From a checkpoint of a small contrastive audio-text model: encoder arch vit, trained on synthesized solo parts of chorales (CocoChorales).
Rows from block 9 of the text encoder, named by matrix and row number. Each number is 128 + 32 x the weight over the matrix's rms, rounded and kept within 0 to 255. All counts start at 0.
# fc1: shared expert up (text_encoder.blocks.9.mlp.shared.fc1.weight, 128x256), inputs 86-171
fc1.9 [139 175 134 177  71 103 138  85 146 160 156 135 105  99  62 123 198 124 137 116 130  74 175  71 176 165 163 173 124  77 196 154 156  74 133  97 128  79 163 139 103 108  50 170  47 163 172 151 123 117  92 151 149 152  69 175 165 198  64 183 117 135 123 169 173 141 110 142 156  87 171 164 117 129 106  92 136 111 143 142 126 107 144 122 114 159]
fc1.10 [109 164 202 131  52  84 171  79 172 136 124 141  62  47  18 161 115 179 119 170 177  78 214  23 144 185 209 149  96  62 155 177 131  77 123  67  77  27 147 178 145 160  23 153  92 148 155 240 106  92  38 166 194 241 142 207 140 239 119 161 150 176 162 238 219 132 136 121 168 135 164 176 138 120  76  97 144 115 137 129 148 150 102 146  89 178]
fc1.11 [111 168 152 146  83 110 150 129 155 147 125  96  95 119  85 160 149 145 134 144 157  93 149  69 133 155 149 175 109  64 153 134 159  90 143  91 116  91 142 159 118 146  79 165  87 148 154 163 125 115 123 154 154 171 111 172 138 182 120 164 117 131 136 163 164 137 124 152 150  95 162 142 152 141 126 130 133  86 135 121 131 151 176 140 101 157]
fc1.12 [131 161 145 153  89 109 152  95 144 127 137 140  96 102 104 121 116 143 119 139 148  92 151  71 154 148 150 148 109  85 175 146 145  54 140  81 127  96 161 168 129 130  91 164  63 143 161 141 114 119 111 146 172 167  97 181 142 184  76 175 132 167 133 179 166 144 109 116 130 118 184 174 114 142 117 128 161 137 116 133 144 141 144 128 107 157]
fc1.13 [125 168 160 146  84 110 174 125 148 105 145 122 120 127  70 145 118 140 130 172 154  79 164  70 130 150 150 153 133  85 148 150 118  79 143  93 115 100 157 135 121 146 118 159  86 134 175 154 129 121 125 175 176 191  87 172 134 169 125 141 154 140 143 171 180 121 130 138 110 110 139 157 144 138 136 149 130 107 146 131 164 125 177 135 100 141]
fc1.14 [108 145 133 142  90  85 168 113 133 130 125 144 105 119  82 159 138 157 151 156 124 103 154 106 137 158 133 183 124  86 161 146 138  91 158  99 106  97 163 147 126 156  94 143 103 145 146 164 136 108  94 162 143 167 104 177 140 176 119 121 125 148 145 171 174 160 142 131 133 143 143 162 138 139 123 122 151  86 125 127 148 128 162 143  93 126]
fc1.15 [162 138 131 167 108  97 154  75 157 157 136 125 104  87  89 147 149 151 115 154 115 125 173  63 147 128 167 160 117  64 170 131 167  93 114  83 109  81 148 149 106 195  82 182  40 145 147 209 136  75 106 158 144 176  83 177 161 184  90 125 131 143 138 161 172 139 130 151 135 123 158 169 114 143  94 121 171 127 119 125 131 152 181 139 115 147]
fc1.16 [117 164 128 165  91 109 152 110 149 137 151 106  98 109  68 163 110 156 124 166 166  95 162 101 133 154 159 147 144  98 145 121 148  82 150 114 104  79 138 162 128 153  89 133 112 138 160 140 120 121 117 151 172 166  95 151 149 181 119 153 127 128 139 172 173 149 125 141 116 145 157 160 129 144 149 114 146  71 131 114 139 121 146 134  93 166]
fc1.17 [122 130 149 155  97  95 155 107 160 140 119 140 117 108  91 170 134 134 118 151 118  89 140  85 114 160 140 159 100  94 151 122 150  97 141 104 109 103 155 138 119 146  78 154  77 155 166 145 132  97 125 153 165 182 113 161 119 179 115 165 124 149 136 187 163 134 120 134 128 130 158 175 123 146 133 111 151 105 130 112 157 124 152 139 116 143]
fc1.18 [124 139 167 147  97 100 157  85 148  86 140 135 102  93  81 136 129 127 133 130 122  71 192  75 119 103 176 179  89  72 169 133 128  74 116 101  85  85 157 151  98 135  81 140  79 140 166 158 119 106 109 168 162 175 108 198 121 182  98 136 132 132 138 179 166 160 144 116 112 118 150 155 120 150 128 126 165 125 127 127 137 126 173 146  88 157]
fc1.19 [101 157 146 140  88 107 174 113 149  90 135  90 118 112  95 133 103 134 114 153 117  87 159  73 144 168 151 144 103  77 160 146 137  87 133  96 122 104 176 147  91 136 100 189 116 119 153 150 106 126 122 170 174 175 109 166 141 172 112 157 121 120 134 170 183  93 128 136  86 130 151 150 146 130 149 118 140  74 148 130 132 118 195 133  91 161]
fc1.20 [116 168 149 149  89 105 151 114 140 149 121 135  97 105  73 139 146 152 153 147 157  93 156  84 159 143 183 173 113  78 147 131 155  90 133 114 113  80 171 148 128 143  97 150  98 157 137 151 156 116 105 162 149 165 105 170 131 170 105 156 124 116 144 176 188 139 106 138 143 105 158 159 140 155 111 145 160  85 137 139 136 123 170 127  97 137]
fc1.21 [109 165 127 146 100  99 161 117 162  91 125 117 105 104  91 154 136 139 139 158 149 107 168  73 123 162 136 163 128 102 150 144 128  81 138  96 136  78 154 143 103 153  81 165  99 140 161 156 125 116 110 147 153 158  92 175 131 192 103 147 127 126 144 176 159 141 125 142 120 115 160 151 136 128 118 128 149 110 130 138 151 144 136 139  92 155]
fc1.22 [117 169 125 151 100 120 148  96 174 141 171 132  99 125  96 133 171 144 118 138 136  86 146  88 143 165 132 140  73 116 151 131 122  69 158  86 126 101 143 140 127 133  72 127  85 117 133 120 140 119  98 151 160 142 107 159 141 178 102 137 149 145 138 177 194 150 136 136 130  98 173 150 111 139 124 119 167 129 130 144 139 131 159 123  96 133]
fc1.23 [107 157 118 168  86 129 142 110 146 145 155 107  86 107  89 144 157 152 111 163 143 126 174  96 153 149 143 161 146  81 158 136 138  87 149 101 113 100 146 152 112 154  78 154  83 133 134 159 111  95 126 168 152 185 107 162 164 191 102 158 108 133 120 165 185 144 108 103 140 127 158 147 117 133 135 115 152 136 118 153 126 137 116 129 113 144]
fc1.24 [141 170 155 152  83  90 158  91 154 159 140 118  95  99  78 174  88 168 143 168 145  90 180  84 125 170 158 188 119  55 168 168 163  71 147  70 103  80 196 141  94 173  75 179  94 142 169 156 119 102  87 163 146 183  83 172 150 189  87 167 124 165 147 183 198 113 130 155 135 142 178 170 155 128 107 126 155 108 129 140 148 134 146 125  73 150]
fc1.25 [126 138 130 166  98 103 167 132 161 110 162 138 108  81  96 159 133 128 115 154 144  98 177  76 105 144 160 149 126  84 165 136 155 100 129 114 124  82 164 152 119 151 107 143  86 151 140 141 118 126 112 166 172 181 116 171 128 189 119 122 133 154 131 162 171 125  99 135 135 122 139 153 125 138 118 124 155  94 127 170 151 147 165 143  89 173]
fc1.26 [103 147 129 171  94 126 152 110 142 139 140 117 114 100  97 132 125 134 118 142 135 111 162  83 138 135 151 166 113  79 154 131 155  71 132 111 119  67 146 157 130 126  84 173 110 119 171 143 115  95 106 141 142 172  89 169 150 197  92 147 128 137 137 147 175 107 109 131 141 125 165 139 137 145 111 115 170 107 122 137 109 146 154 141 107 136]
fc1.27 [118 167 148 175  60 109 145 116 176 136 134 105  93  81  59 174 145 160 119 162 159  50 197  71 148 146 160 158 120  74 151 150 170  68 125  99 111  98 149 174 127 178  75 156  91 182 138 174 145 111  99 150 161 202 117 177 184 186 107 152  85 131 160 155 170 125 112 157 130 142 164 141 152 136 129 145 184  87 112 136 142 135 177 163  71 174]
fc1.28 [133 147 129 139  91 124 155 128 160 131 124 123  96 109  83 144 137 139 121 139 134  92 160  86 139 136 144 159 106  88 168 147 146  77 154  87 117  84 147 168 111 134 100 145  88 136 163 151 123 106 104 142 148 172  96 162 143 185 106 144 132 143 136 161 163 138 134 136 113 150 164 158 120 130 127 146 160 106 154 113 147 134 145 112  86 144]
fc1.29 [132 156 147 144  93  99 162  93 158 126 131 142 108  98  90 179 133 151 136 130 147  90 163  74 131 127 142 124 120  70 156 135 156  78 138  89 111  97 136 140 127 163  95 169  75 180 155 151 135 125  95 158 150 179  99 170 147 168 115 160 124 126 111 159 183 146 116 132 134 134 144 162 154 140 133 133 147  96 128 145 141 114 154 141 106 155]
fc1.30 [137 157 147 153  94 116 155 125 130 144 152 103 102 120  77 135 131 148 121 163 135  85 149  66 141 142 121 160 115  94 157 151 150  75 136  96 114  90 152 168 103 153  96 155  91 146 160 144 118 114 112 154 158 159 100 158 158 184 101 132 113 129 119 169 172 115 109 136 120 150 151 147 128 153 107 133 165  90 128 124 125 139 167 127  92 138]
fc1.31 [113 148 147 191  61 141 163 107 181 145 152 105  95  99  47 177 165 151 134 156 144  62 192  40 162 148 199 181 120  77 175 148 159  71 133  68  96  94 185 167 107 191  57 145  68 176 153 165 141  87  97 173 210 215  80 191 168 199 105 163  90 108 141 181 217 128 108 147 142  94 176 206 166 143 143 124 156  81 116 117 173 103 208 174  80 152]
fc1.32 [173 238 209 145 193 190  53 138 192 223 168 161 111  83 155 133 131 244 180 112  45  74  85   0  77 243 106 161  54  58 188 111 111 115 181  88 100 128 146 151 119 126 108 230 117 232  74 101 156  40 157  80 103 152 132 158 156 129  52  80 160 187 139 114 187 195 179  74 108 182 123 110  65 226 200  68 240  56  81  81  58 107 110 140 119 126]
fc1.33 [157 165 151 189  91  90 138 111 156 164 153 106 121  89  59 127 134 163 129 171 149  93 168  85 102 128 143 146 144  79 158 151 151  45 133 112 142  72 132 148 109 106  96 166  88 122 175 146 120 106 101 157 158 174 137 182 151 191 104 165  86 116 148 143 174 112 115 143 159 151 154 130 132 171 103 104 183  89 114 128 129 152 178 156 116 161]
fc1.34 [117 159 123 175  38 112 171 116 167 122 143 118  66  93  30 176 172 159 154 171 175  77 223  40 163 206 154 175 137  57 154 151 171  93 118  88  99  76 174 177  90 133  49 198  85 172 189 184 104 103 108 189 203 191  80 180 151 198 117 155  96 128 137 191 216 115  96 139 114 125 171 197 125 179 141 125 129  86 133 109 149 107 185 163  92 166]
fc1.35 [131 150 148 155 103 118 154 112 142 145 144 111  99 106  61 146 139 148 126 118 139 104 155  87 141 151 142 135 132  97 152 126 132  94 129  87 129  77 141 133 133 134  77 163  92 132 169 161 125 110 103 170 141 165 125 193 139 181  97 165 117 117 156 189 161 134 115 114 138 125 155 173 121 164 152 103 151 114 131 121 126 133 150 145  97 142]
fc1.36 [148 130 137 147 113 125 150 114 163 153 137 142  98 115  67 144 130 149 121 152 143  88 155  77 154 159 161 171  91  78 177 138 156  64 138  89 131  83 145 159 106 127  65 173  63 150 153 164 139 124 105 169 146 158 112 182 169 218  99 145 116 141 146 190 150 138 111 132 135 140 183 165 112 174 124 112 176 112 126 133 126 139 176 152  89 168]
fc1.37 [122 160 152 128  90 102 154 100 137 145 151 122  95 115  82 162 160 142 125 148 135 120 195  76 151 153 140 172 116  70 161 140 149 109 112  81 118  99 152 172 126 128  78 143 103 151 137 157 120 110 126 152 131 164  89 152 132 169 101 133 120 134 148 171 173 144  99 136 145  94 154 153 113 155 135 117 122  96 137 127 135 143 130 125  82 142]
fc1.38 [129 158 150 160  94 108 156 104 149 116 139 121 102 118  89 132 151 136 112 134 130  92 160  84 120 142 142 149 109  78 148 124 144  86 116  86 114  99 156 157 125 123  99 141 105 129 166 147 137 122 104 170 149 173 122 158 149 182 116 134 128 155 115 166 173 133 116 107 111 144 165 182 116 156 121 115 167 119 126 127 132 143 157 116 106 164]
fc1.39 [132 143 132 157  92  98 177  90 152 145 164 134 111  82  71 161 101 163 121 161 141  93 196  95 151 166 125 156 121  90 154 114 175  74 152 114 118  73 157 171 109 130  64 187 118 161 160 153 123 112  95 144 163 171  99 177 138 207  93 171 115 122 156 163 157 145 124 137 134 126 143 170 124 136 109 110 164  99 138 140 166 128 160 189  88 171]
fc1.40 [160 158 154 158  79 128 149  90 147 126 134 115  96 115  76 163 146 146 143 157 143  83 159  52 145 141 124 111 122  85 138 157 166 106 148  94 123 102 152 146 100 158 104 169 104 145 161 152 138 107 119 156 144 172 120 169 138 171 112 169 112 132 146 152 183 103 142 125 123 103 170 146 130 137 116 129 150 123 145 111 151 128 142 120  77 123]
fc1.41 [110 152 128 160 114 106 163 113 162 140 143 124 118 121  80 148 122 135 176 143 158 125 143  97 170 164 168 167 127  97 141 133 178  94 130  94 109 107 156 138 122 158 102 140  95 161 156 137 120 109 128 161 152 162  87 165 144 179 133 166 118 110 164 160 171 139 116 160 127 126 141 151 114 150 149 132 161  64 124 131 139 124 167 148 125 160]
fc1.42 [124 148 147 145 103 105 142 110 135 143 152 131  96 108  94 142 135 138 146 147 140 120 146  79 137 135 128 154 123  92 146 130 152  95 134  91 119  77 146 165  93 140  94 167  95 128 154 160 145 100  97 152 149 171 129 174 156 164 105 108 123 138 122 186 159 139 126 115 122 108 163 163 107 141 163 151 137 107 150 137 134 147 160 159  88 127]
fc1.43 [123 173 119 171  58  88 166  89 180 152 126 128  81 114  56 178 128 177 154 144 156  85 172  32 139 157 159 148 116  56 178 153 166  78 117  86  96  79 196 180 114 142  55 186  73 150 162 161 119  88 107 185 174 173  72 170 146 197  91 184 111 163 131 199 215 128 104 154 130 141 198 167 152 153  99 116 149 117 147 116 179 145 111 156  75 159]
fc1.44 [129 133 154 156  91 102 153 101 156 148 128 150 109 100  86 169 151 139 135 145 152 100 187  69 157 127 148 149 116  79 178 134 185 102 132  99 107  79 142 167 110 157  90 145  84 151 157 171 138 131  98 166 147 195  95 169 128 169 106 174 122 113 145 171 179 123 131 127 149 109 158 172 134 148 126 128 155 101 141 139 144 138 149 134 111 134]
fc1.45 [ 97 131 156 162  89 107 188 107 156 114 153 118 101  98  74 177  98 151 100 149 154  87 171  99 130 165 167 153  92  92 173 132 143  74 157 105 122  92 154 182 139 166  87 150 107 129 137 152 121 106 111 154 159 170  99 161 134 186 109 162  99 125 146 173 158 144 130 123 138 120 169 156 117 136 135 129 163  80 131 144 140 127 170 139 103 155]
fc1.46 [122 144 148 149  82 104 160 127 132 128 141 128 108 109  77 176 132 144 136 132 166 103 161  97 122 168 160 155 122 108 151 131 177  85 137 107 110  82 147 156 125 142  97 142 116 145 142 138 113  97 121 156 144 162  74 154 114 173 111 159 115 136 144 172 164 138 120 155 123 144 155 144 129 134 124 134 164  80 146 129 139 128 129 143  95 123]
fc1.47 [125 149 137 149  90 121 166 114 148 132 130 121 113 130  80 143 131 138 162 116 157  97 162  87 131 165 187 149 123  86 172 175 158  82 143  93 124  89 145 163 123 138  65 152 105 118 172 155 132  93 101 152 148 152  83 149 151 158  87 156 100 113 137 169 162 126 128 173 116 123 162 163 129 137 146 117 149 103 131 131 158 134 147 130 109 149]
fc1.48 [114 159 153 156  84  81 146 111 111 124 139 108  96  92 103 141 148 134 119 133 154 106 187  72 140 140 143 155 111  77 164 161 137  76 132  91 103  84 162 158 107 151  94 155  93 138 132 155 118 124 106 144 146 182 128 157 160 167 115 154 128 132 127 159 158 121 133  93 143 130 166 166 134 144 130 146 147  94 136 141 126 126 143 110  88 126]
fc1.49 [120 152 134 161  93 125 177 145 147 128 133 114  95 115  81 120 137 154 138 139 157 103 159  79 116 157 141 151 113  88 135 158 157  52 147  82 105 117 164 141 118 131 103 138  96 104 148 146 118  89 141 169 155 177  96 168 158 183 106 152 102 105 122 173 194 106 115 117 112 122 160 174  80 153 115 134 149  99 138 126 117 130 163 145 128 128]
fc1.50 [143 175 129 170 106 122 161  85 149 107 134 110  90 115  85 172 163 149 118 153 129 104 181  73 137 143 127 170 128  94 177 147 148  99 128  80 127  97 150 159 114 152  94 129  94 151 175 154 122 110 107 155 150 152 117 161 150 178 107 148 123 157 144 173 190 132 109 134 131 134 163 148 136 151 143 132 151 117 137 148 120 130 157 141  90 123]
fc1.51 [119 192 154 141  91 124 154 107 149 143 113 104  95  99  71 147 114 157 125 165 134  80 153  73 125 159 153 152  68  86 156 142 150  79 144  91  93 112 143 153  89 144 101 146  97 147 129 156 130 111 118 170 137 189 104 157 148 189 106 156 133 149 145 169 177 134 111 109 120 127 186 167 149 151 142 127 166 108 141 135 144 150 151 153  86 138]
fc1.52 [122 181 147 161  79  88 160 112 163 141 148 141 104 115  73 180 114 167 133 167 155  71 164  56 122 149 171 179 100  75 148 122 151  64 145  74 120  75 163 163 101 169  74 175  80 154 141 166 124  84 124 167 171 188  91 178 131 180 101 159  90 126 116 175 199 153 126 123 124 107 165 144 128 149 152 126 155 107 132 136 146 121 180 150  78 153]
fc1.53 [110 144 126 131  57  95 143 114 143 121 144 128  95 114  61 164 144 143 143 148 153  90 184  77 148 146 178 169 131 109 145 164 163  78 138  81 116  58 176 149 117 134  83 167  73 129 172 151 132 138  87 167 167 154  93 162 124 176 103 170 137 136 147 162 169 115 125 135 138 124 162 171 140 146 140 136 160  82 124 133 125 111 169 107  82 146]
fc1.54 [138 145 119 139 104 117 159 118 155 134 138 119 117 115  93 164 145 163 126 145 154 109 146  79 142 137 140 162 136 110 144 134 148  91 142 109 133 109 129 160 109 132 103 148 101 106 171 150 121 115 124 137 150 157 101 191 152 177 113 115 114 119 138 159 166 127 134 129 141 132 169 146 110 132 134 119 147  88 130 128 147 155 130 136 107 143]
fc1.55 [141 160 134 161 100 106 164 121 156 106 128 133  97 106  76 136 146 147 146 150 137 113 164  89 119 179 150 141 102  76 161 146 139  77 159  92 119  69 163 188 139 155  93 165  95 158 161 154 133 127 109 172 157 158 100 170 160 168 124 141 108 145 162 168 160 138 107 124 139 154 160 145 115 141 147 113 147 115 143 120 154 143 131 143  84 152]
fc1.56 [135 129 119 131  71  94 150 103 153 142 117 172  89 103 109 129 146 159 162 136 126 111 166  96 133 156 178 161 103  99 156 131 138  90 115 111  94  79 175 159  99 123  84 156 111 138 164 143 136 125  90 142 127 177  93 178 135 163 111 138 122 141 153 193 184 135 125 142 131 107 157 173 143 119 114 109 113  90 105 121 132 145 186 121  92 140]
fc1.57 [116 172 133 127  86 112 179 125 147 138 122 124 115 118  65 172 140 139 133 145 139 100 168  75 140 134 133 161 113  94 141 129 164  88 127 107 110 116 147 142 118 157  97 150 120 132 167 164 146 106 109 148 153 157 113 161 154 158  96 143 124 106 144 166 159 126 111 144 126 125 151 176 131 151 112 136 151  96 137 123 129 113 149 125 100 136]
fc1.58 [133 160 165 158 103 108 153  94 142 117 127 126  90 108  93 164 127 129 142 130 140 112 151  81 152 148 160 179 130  93 140 128 151  89 144  93 105  83 172 174 142 142  86 137  79 140 160 129 121 137 104 152 148 176 119 179 147 171 128 154 108 132 159 162 173 116 104 133 134 134 152 163 135 149 141 146 153 127 128 130 141 133 139 140  94 151]
fc1.59 [136 160 155 137  57 115 164 109 141 134 113 137 111  99  58 154 130 154 147 148 137 113 166  76 134 135 168 163 142  80 146 142 159  91 131 100 100  79 177 141 101 132  75 137  81 147 165 141 130 107 120 162 151 173 109 177 142 175 107 150 117 140 144 179 167 140 117 142 127 106 171 171 140 118 117 144 147 128 130 104 147 149 151 128  90 138]
fc1.60 [124 208 152 187  72 123 160 131 175 122 143 114  72  95  61 182 134 171 100 163 150  48 209  45 117 184 147 154  94  85 161 142 187  58 167 103 115  76 155 210 134 190  72 196  63 150 138 165 119  78 136 193 176 212  82 192 156 221 117 154 106 109 126 187 189 146 121 162 109 155 176 167 132 134 125 137 190  58 122 103 164 147 136 182  85 165]
fc1.61 [125 152 161 139  80  93 165 103 159 133 126 128 101  94  61 154 121 168 153 150 137  87 159 105 143 181 142 163 116  63 160 153 123  74 140  85 119  72 171 147 123 116  85 156  89 137 185 142 138 121 121 150 154 181  90 170 157 171 113 165 118 125 143 177 184 127 134 142 138 124 167 151 156 141 116 130 152 114 148 153 141 140 147 131 109 150]
fc1.62 [110 172 128 142  80 111 172 124 165 146 146 128  95 122 106 170 147 137 134 159 168  90 176  62 151 146 187 175  93  92 159 163 154  84 161 100 105  98 151 175  98 136  88 130 108 132 155 136 119 110 116 165 159 191  87 176 141 174 113 191 136 126 148 151 181 163 146 135 123 111 161 155 126 142 153 131 143  83 122 150 142 114 185 124  91 140]
fc1.63 [121 155 155 167 120  98 146 116 159 157 122 136 110 105  99 147 140 150 135 159 166 112 162  79 133 171 157 128 127 106 156 134 169  82 138 106 132 104 141 150 139 160 100 168  78 166 137 154 122 119 108 171 131 156 114 167 154 181 119 142 100 127 125 154 163 111 115 131 121 126 177 146 113 148  96 124 144 112 150 136 138 154 135 137 100 148]
fc1.64 [129 160 121 131 105 102 139 118 150 137 128  97 103 103  97 150 158 162 127 140 125  95 153  87 135 149 149 152 116  67 158 146 139 104 123 103 124 113 156 159  82 144 111 152  90 147 148 141 134 129 112 140 142 171 124 175 153 170 105 130 104 140 132 170 170 107 116 132 123 129 166 156 128 169 131 125 126 105 126 111 139 147 141 116  84 123]
fc1.65 [123 164 156 159  89 114 165 117 154 142 149 112 108  71  90 149 135 175 127 168 140  77 184  48 143 189 164 166 118  75 181 157 166  42 183  86 109  54 134 172 119 165  64 168  84 145 155 182 138 121 105 157 163 213 117 192 144 201 114 145 154 149 152 165 188 139 125 108 122 133 143 160 136 155 125 151 171 108 110  97 138 155 165 153  77 180]
fc1.66 [126 163 123 143 108 116 155 121 133 124 152 115  90 114 109 148 126 127 128 135 151 109 158  68 140 143 165 152 117  91 144 151 153  69 141 102 121 105 146 126 124 126  88 138  97  95 162 126 128 117 108 177 162 173 109 153 161 154 121 140 114 134 131 167 163 126 122 154 133 136 167 183 114 131 132 134 177  84 139 150 132 114 154 134  95 162]
fc1.67 [127 153 133 132  99 118 157 139 142 108  96 107  95 107  77 143 139 156 136 144 132 111 151  83 146 140 135 147 124 108 138 160 139  77 176  93 108 106 172 154  89 145  52 119 107 130 162 138 138 114 121 164 159 158  87 176 127 170 124 156 129 127 154 198 178 124 108 128 111 115 157 146 132 122 153 131 147 120 153 146 131 124 132 128 104 118]
fc1.68 [ 99 171 156 163  66 108 152 127 159 143 150 124  86 111  68 166 129 146 106 153 151  88 156  98 124 169 152 132 109  73 158 116 185  85 161 101 140 108 152 178 129 151  76 167  71 157 172 137 125 112  94 144 149 166 107 194 143 178 101 161 105 146 161 169 154 142 119 148 147 119 167 161 137 134 129 114 179  73 142 125 161 133 126 140 115 143]
fc1.69 [108 176 134 164  74 104 156 109 142 112 142  98 105 103  79 144 116 161 140 152 135  97 176  82 145 152 183 137 135  93 134 149 145  93 161 101 116 102 151 153 131 132  89 153  95 128 166 138 138 119  94 164 164 172 121 188 136 169 120 149 136 149 151 194 151 139 135 136 146 124 146 165 128 127 127 138 131 110 147 117 162 131 178 140  85 164]
fc1.70 [115 156 132 169  76  97 158 116 158 138 153 138  79 111  85 136 147 120 122 153 137 102 160  86 151 145 168 162 107  91 162 175 125  81 127  97 126  96 146 138 101 137  81 152  87 135 151 144 143 110 102 148 166 163 102 170 160 185 127 166 107 140 151 167 160 129 136 145 133 108 164 165 117 138 140 127 142 110 127 115 138 128 158 128 103 150]
fc1.71 [129 188 123 177  50 103 156  99 171 123 151 163  95  65  55 186  99 178 147 166 157  54 224  43 114 166 169 175  87  63 207 123 140  27 159  83 113  63 167 187 104 201  48 199  86 196 211 160 163 116  67 178 205 199  71 218 149 241  81 162 104 136 136 192 215 147 143 167 120 155 174 179 143 128 132  76 167  92 125 120 142 157 170 200  57 147]
fc1.72 [137 160 137 165  70 100 176 121 147 139 129 120 118 131  89 144 135 143 143 155 136  66 172  97 142 149 148 150 139  80 155 129 158  80 136 111 125  96 139 161 114 152  77 149 112 109 154 142 128 106 116 170 142 151 101 163 139 172 124 177  96 140 143 174 188 130 107 146 144  93 159 142 138 145 105 101 159  89 129 142 156 112 163 133 102 151]
fc1.73 [113 225 149 145  70  96 188 112 179 138 114 145  57  52  92 205  99 200 174 238 145  79 194  47 104 190 126 177  95  67 198 110 131  75 180  93 122  87 161 160 114 202  12 222  41 208 178 216 134 112 103 196 190 218  95 228 157 199 133 157 142 146 138 189 213 176 147 150 101 105 148 145 154 148 111 108 173  86 190 102 159 144 179 172  66 147]
fc1.74 [144 171 153 190  87 120 182 115 182 113 143 125  73  95  72 164  99 159 119 150 134  49 191  62 107 166 159 140  73  48 163 134 144  66 169  93 123  76 162 150  83 167  65 196  89 180 158 150 110  99 123 152 162 186  79 186 157 196 109 161 100 171 156 154 174 119 131 152 116 169 160 147 125 144 142  94 189  81 148 113 140 138 153 142  97 149]
fc1.75 [112 151 166 163  70  62 183  96 179 136 108 143  78  77  36 165 145 151 133 156 164  86 173  85 150 164 131 189 101  59 181 140 178  54 152  77 112  79 193 171  91 149  58 188  65 151 160 175 121 107  92 160 166 184  88 177 155 192  89 158  94 119 120 205 200 160 101 156 161  95 175 152 147 161 122 105 139 139 137 146 166 135 164 137  96 151]
fc1.76 [125 182 135 172 120 102 153 107 163 135 133  95 108 105 116 162 160 162 112 126 154  88 158  67 155 138 133 152 126  79 164 136 157  92 137 113 130  95 158 173 116 126  89 155  85 129 181 120 111 103 109 157 143 156  89 175 139 161 115 170 114 133 139 158 166 112 126 137 139 146 164 158 133 154 125 124 157  92 162 149 139 132 156 144  99 149]
fc1.77 [123 187 154 133  99 122 155 100 138 115 135 129  88 107  91 163 172 156 130 144 132  78 181  80 129 155 157 180 119  87 146 146 139  69 123  86 114  79 159 167 112 138  82 173  78 146 164 158 116 105 102 172 162 176 112 182 122 173 128 124 139 159 162 176 164 138 132 118 118 122 134 143 135 162 113 143 154 133 132 125 155 135 167 148  81 148]
fc1.78 [109 151 124 132  82 122 152 105 142 153 134 144  80 112 109 155 146 165 123 150 154  94 158  84 154 148 136 139  93 103 155 143 141  86 168 102 134 100 116 147 123 137  85 120 118 127 150 128 135  92  88 172 156 185  91 174 147 185  84 192 104 136 156 148 175 143 134 160 137 103 161 150  98 115 137  95 166  99 158 131 161 148 154 149 109 145]
fc1.79 [122 141 161 147  82 114 153 111 145 101 148 151 126 100  96 133 139 154 122 140 157  86 162 107 133 146 158 178 123 103 138 112 148  99 159 108  97  92 159 142 130 138  98 161 108 127 148 145 145 127 119 163 143 170  86 158 141 156 108 159 129 132 139 163 147 132 119 132 136 119 167 154 121 141 141 120 158 105 141 135 137 151 166 143  98 139]
fc1.80 [ 99 149 138 144 101 116 164 104 154 144 121  81  99 127  96 162 120 147 123 139 104 114 149  72 142 111 142 171 105 100 148 133 150  99 151  98 107  94 148 157 122 113 107 169 113 121 153 139 130 109 134 173 160 172  94 169 152 170 110 166 127 130 138 166 162 142 125 122 107 130 161 181 122 168 115 114 167  87 135 122 112 111 154 147 122 149]
fc1.81 [142 186 130 173  60  96 172 102 167 130 169 120 103 112  70 166 138 128 136 163 162  83 180  61 134 152 189 161 151  69 153 133 197  67 137  84 104  78 186 165 108 165  65 172  76 120 176 151 121 106 104 175 180 183 105 178 157 223 102 172  93 127 142 194 185 157  82 152 140 106 168 169 120 125 139 136 160 102 151 131 147 146 139 121  87 144]
fc1.82 [108 162 144 151  96 112 141  94 156 125 113 123 108 104  72 151 111 141 145 145 144 105 153  84 120 150 147 149 108  83 151 132 178  75 144  91 103  75 162 160 111 152  98 166  96 155 167 161 134 127 101 163 156 190  91 156 132 179  87 139 105 126 131 178 155 151 123 103 135 153 172 157 138 168 120 117 155 111 130 122 143 135 179 132  82 155]
fc1.83 [133 165 139 138  88 104 145  98 149 154 117 100 111  88  79 167 110 179 163 159 127 110 160  88 125 148 148 127 117  79 151 147 156  72 152  79 110  76 168 148 119 148  98 168 100 149 151 146 135 106  93 177 161 169 107 149 146 192 116 145 114 146 124 189 187 122 138 118 132 115 172 153 138 127  99 135 137 106 109 122 134 115 130 115 104 125]
fc1.84 [118 150 140 148  93  90 166 118 125 122 146 124  96 109  77 117 124 124 136 150 158  82 158  72 138 140 137 152 138 102 168 142 136  77 145 103 117  96 146 141 105 141  81 137 102 124 157 143 121 126 119 165 146 158 115 179 150 169 102 153 127 122 148 188 190 140 153 132 137 116 164 169 136 152 131 113 148 120 153 124 129 128 155 140 104 124]
fc1.85 [116 147 148 169  92 102 170 133 156 118 124 151 111  95  81 140 121 142 128 134 162 121 177  87 137 145 150 135 142  82 166 126 137  87 144 101 113  88 145 151 126 122  80 125  97 152 159 129 129  97 129 173 160 155  99 176 130 187 124 147 113 115 132 178 161 164 133 157 122 121 150 164 122 168  99 106 152  75 132 136 148 130 179 154  94 146]
fc1.86 [122 154 142 157 111 121 179 122 134 128 134 121 107 102  90 161 130 124 102 142 139  84 184  90 110 170 138 144 114  88 151 138 158  72 139  94 108  88 150 155 110 173  91 173 104 137 163 153 116 110 128 162 165 186 114 174 156 197 105 132 111 135 129 144 189 135 120 151 117 143 150 155 122 137 112 118 163 118 146 127 151 120 132 129 101 150]
fc1.87 [129 169 144 140 102 117 161 124 181 133 141 104 109 107  84 133 145 147 139 117 133  87 148  73 158 142 178 156  87  98 137 149 127  78 132  92 111 108 142 126 120 118  61 149  81 117 161 154 131 123 101 163 148 149 107 188 141 194  93 135 128 132 109 190 203 124 139 139 138 112 173 163 133 159 101 130 147 126 142 127 131 118 132 104 112 135]
fc1.88 [133 160 129 170  86 119 158 118 165 144 160 104  88 100  68 156 143 162 117 158 158  79 176  90 148 151 128 189 142  99 153 138 151  98 151  78 130  73 130 192  87 131  81 155  95 123 153 155 119 106 107 139 154 156  87 169 154 182 103 147 110 124 146 174 171 163 108 140 150 142 150 156 139 145 120 116 161 111 140 144 151 131 154 154 108 159]